config.toml
model = "sound classifier"
gain_aug_db = 6
targets = ["source", "pitch class", "velocity"]
norm = "batchnorm"
widths = [320]
init = "torch_default"
learning_rate = 0.022
momentum = 0.9
orthogonalizer = "newton_schulz_5"
max_grad_norm = 1.0
max_steps = 2800
adamw_weight_decay_other_params = 0.01
Rows from block 2 of a small sound classifier, named by matrix and row number. Each number is 500 + 25 x the weight over its row's rms, rounded and kept within 0 to 999. All counts start at 0. Numbers have three digits each.
After each channel's rows are labels from the 100 clips, of 14976, where the channel reaches its highest value: "responds to" is what is common among them. Only what is clearly more common there than usual is listed. The data: single notes of musical instruments (NSynth). In brackets: how many of the 100.
# conv: width-3 conv, dilation 2 (model.blocks.2.conv.weight, 320x320x3, each kernel summed), inputs 240-319

conv.294:502513509493526481490490535510517515495494550510500525475486476462457539490508522512489573554534536516480519487439481520487466528494523503508465477507501487482490444524493575538504463526496465508512476465521460472493468518507473477496487530
responds to: pitch class C (34); pitch class F# (31); pitch class: B (31)

conv.4:530486564497503527504483493544518512502527520456514500470503470501549495496545473472482519498434501505475508503483508497525499505499516553535507488489472500534470488496454467497526491489479472469471520530499497510492464499537507483502498467
responds to: octave 2 (42); octave 1 (30)

conv.140:494507462484459528476497451535493556468508528503517466520489525490480519511510495481519510525448522481528488520489521467538476475460480481505501506525490479492506505512597522473488474511498481475557486497500527482507518487467474494504504478
responds to: octave 7 (48); octave 6 (30); pitch class C (26)

conv.278:519481523427536546516484495470456470533530517493495485473506513492528496507514511513479504526528490470476517517481525509477502533519471479483492508530506499478475507498445516521535462534486520526495546468497555495497444508525484528504450492
responds to: octave 2 (50)

conv.209:480462437490482461501483489490495448484511532501491538472442517503518465487486521499488521483514492546553476513552534524521504489487496492515491549489517478476472521505495523508534482496508497503501447477479464507487531528506503463548496461
responds to: synthetic (62); bass (61)

conv.10:548492481501481498476469500434540480543524489456450480501482540509453511514494491489508535515500463467483488499453532449513518496500467519504471510477458508488506467534498538503522520503526510470500501481512510519554491460514492450567521510
responds to: octave 2 (47); bass (44); pitch class D# (26)

conv.32:544531489519474477491499461439502451512514477535488485504522525470484536479508462537465486485484504555498496521534486471501493528489508515457466515501469522556466467496510469525505486493484463470523496481499467478533546486489486488475468481
responds to: source: synthetic (62); synth lead (55); octave 6 (38)

conv.145:524506487484497518461508553534477449523536516485540505484486525448551528512516546510493473502537514460503516506476500530460497475530509483513439508490472505425523474516488488469490500481497463512520483514532490522516490472489462495502457520
responds to: octave 7 (42); pitch class C# (41); pitch class G# (32)

conv.208:508511529518525506472496497530511465541530541532465466523505526533498506504475494492500505494511537486498542459519443443489507477527517505549497499565504490513487459473523464512482475500508539528481520508511514511490502519508541521485495484
responds to: synthetic (69); bass (65); pitch class C (29)

conv.152:497526522506489456484529528507478462509516523511533535514536532513494447498524469505505473523497486508465519496525496508535469467478464531479451482492472461513504509524446514492475508487472520491490531499474504475494545518497499527524517503
responds to: octave 2 (71); electronic (62); keyboard (58); instrument family: mallet (31)

conv.132:531518505496478484480494550529500486544525497500450524524517440499506516485528508500497538461480513530481541512510486502525490507494491529487497508527496512479494482491496564476482508506493499503505481486511501516497512512512506515519501514
responds to: octave 2 (42)

conv.255:530523486473501511497440474518527508471513472506507498462522483475524478514484542476488507527527555508514514483474545490473487466520497524551474506510536527467513528496484521498482497510488486508500489467516446534501536489469475510536490476
responds to: octave 7 (71); pitch class D (54); note: D7 (44); pitch class B (27)

conv.72:475498526472529525482499481489491546478527509441522494503433498486545513515492501459504515481476453479474521533515523499476517464495484462487524507481564542471449539481494477486490472535527559523529502487477453490425523502478517484524525473
responds to: octave 7 (62); pitch class C (60); pitch class: C# (39); note: C#7 (35)

conv.78:493552545495517513513555522518524503492500568470500525557460508485487483466483480481513511481541481531503491524481514499536500511495463522527485536462484476468490471486504491515524520488484493512548488486487505447522476514531487483486487474
responds to: pitch class C (91); octave 8 (38); note: C8 (38); octave 7 (27)

conv.284:507491533464509519523482525519459486467518525475500513492493504527487459508512507521507512524500458454509507566526512465505471538469485516482521489528515526511538457492539517494465522466513560514516499490478478493506521496468509518506499473
responds to: octave 2 (49); mallet (27)

conv.315:511467504534498486472507531479474533482531522509481473477504539464481562514492528471480524516510485474504505500464487524556502489495504499476490504472531498526493491508523506513496520512479509451507470492483506514540546514500516506467501519
responds to: octave 7 (54); pitch class C (45); note: C7 (40); octave 3 (37)

conv.63:476539506527458510526489522543480455499555460508546497479517527501457542489513495543508508530502449505477523501452508527489461494503528482489534494480539513538503444464457495451499477461543489537483488476446512518496507498509492524543510521
responds to: electronic (88); organ (66); octave 4 (45); pitch class: D (28)

conv.143:454539465491523503489460509554498556499490508460518480512471506506515496505480522488522514485474504480503515474495520504522486476512494517510529485494497487508458481453511468510463496522497450522492492597538544524515510527491498437504525494
responds to: octave 7 (71); instrument family: guitar (34); pitch class G (28)

conv.47:443473530516476520477542506520528475574506539515491487513517452468497469520520479476532518444508498516480481467524425513500515507524513513511489494470484506545459510467522511513530491494493515487472480493492529514498458459499503500495499483
responds to: electronic (78); organ (63)

conv.221:483455479504515524499478488529495472513521466532491473530509448518487528494492469521504475482494518487498498494500502506484482520539494519478445469534501515485505477488491523460536487502516487496468528505451487501480471434507475464526498536
responds to: synthetic (64); bass (61); octave 2 (38)

conv.285:498470521496469453486526480512481504451466521481514529527540504487519497479519494500506459502527506477510513501513493458489523496523524500482465474518496495475522496496481521533479474505473500556506499489488508530525505479494506470552511557
responds to: octave 2 (67); octave 1 (30)

conv.307:479494493542519512505516437491494543533456484514484527563501495488479531530518501495524493480488491493477517514525526474483497531434486516459528506501496464516469501468493475549541501472535529473497477521495503494495504516478507558509512517
responds to: pitch class C (38); octave 6 (33); pitch class E (26); note: C6 (25)

conv.61:515540513511509494540559468489503460507479489519495488487504504496489497450469470480442480572463528505530497488469519477502491503468471539504509482458492546531506512489467483466450474460486566473453528504522505506484515485495471507528557508
responds to: synthetic (63); bass (54); guitar (34)

conv.104:456504520470487481494489446535476516461453498497474497477461485519522508479488517463508527517513527547470500498487517482490450489480510495452504523458522493527505498477531496511505477487502488501503482470528533508510478518504478512541480505
responds to: octave 7 (59); pitch class C# (46); note: C#7 (39); pitch class: D (34)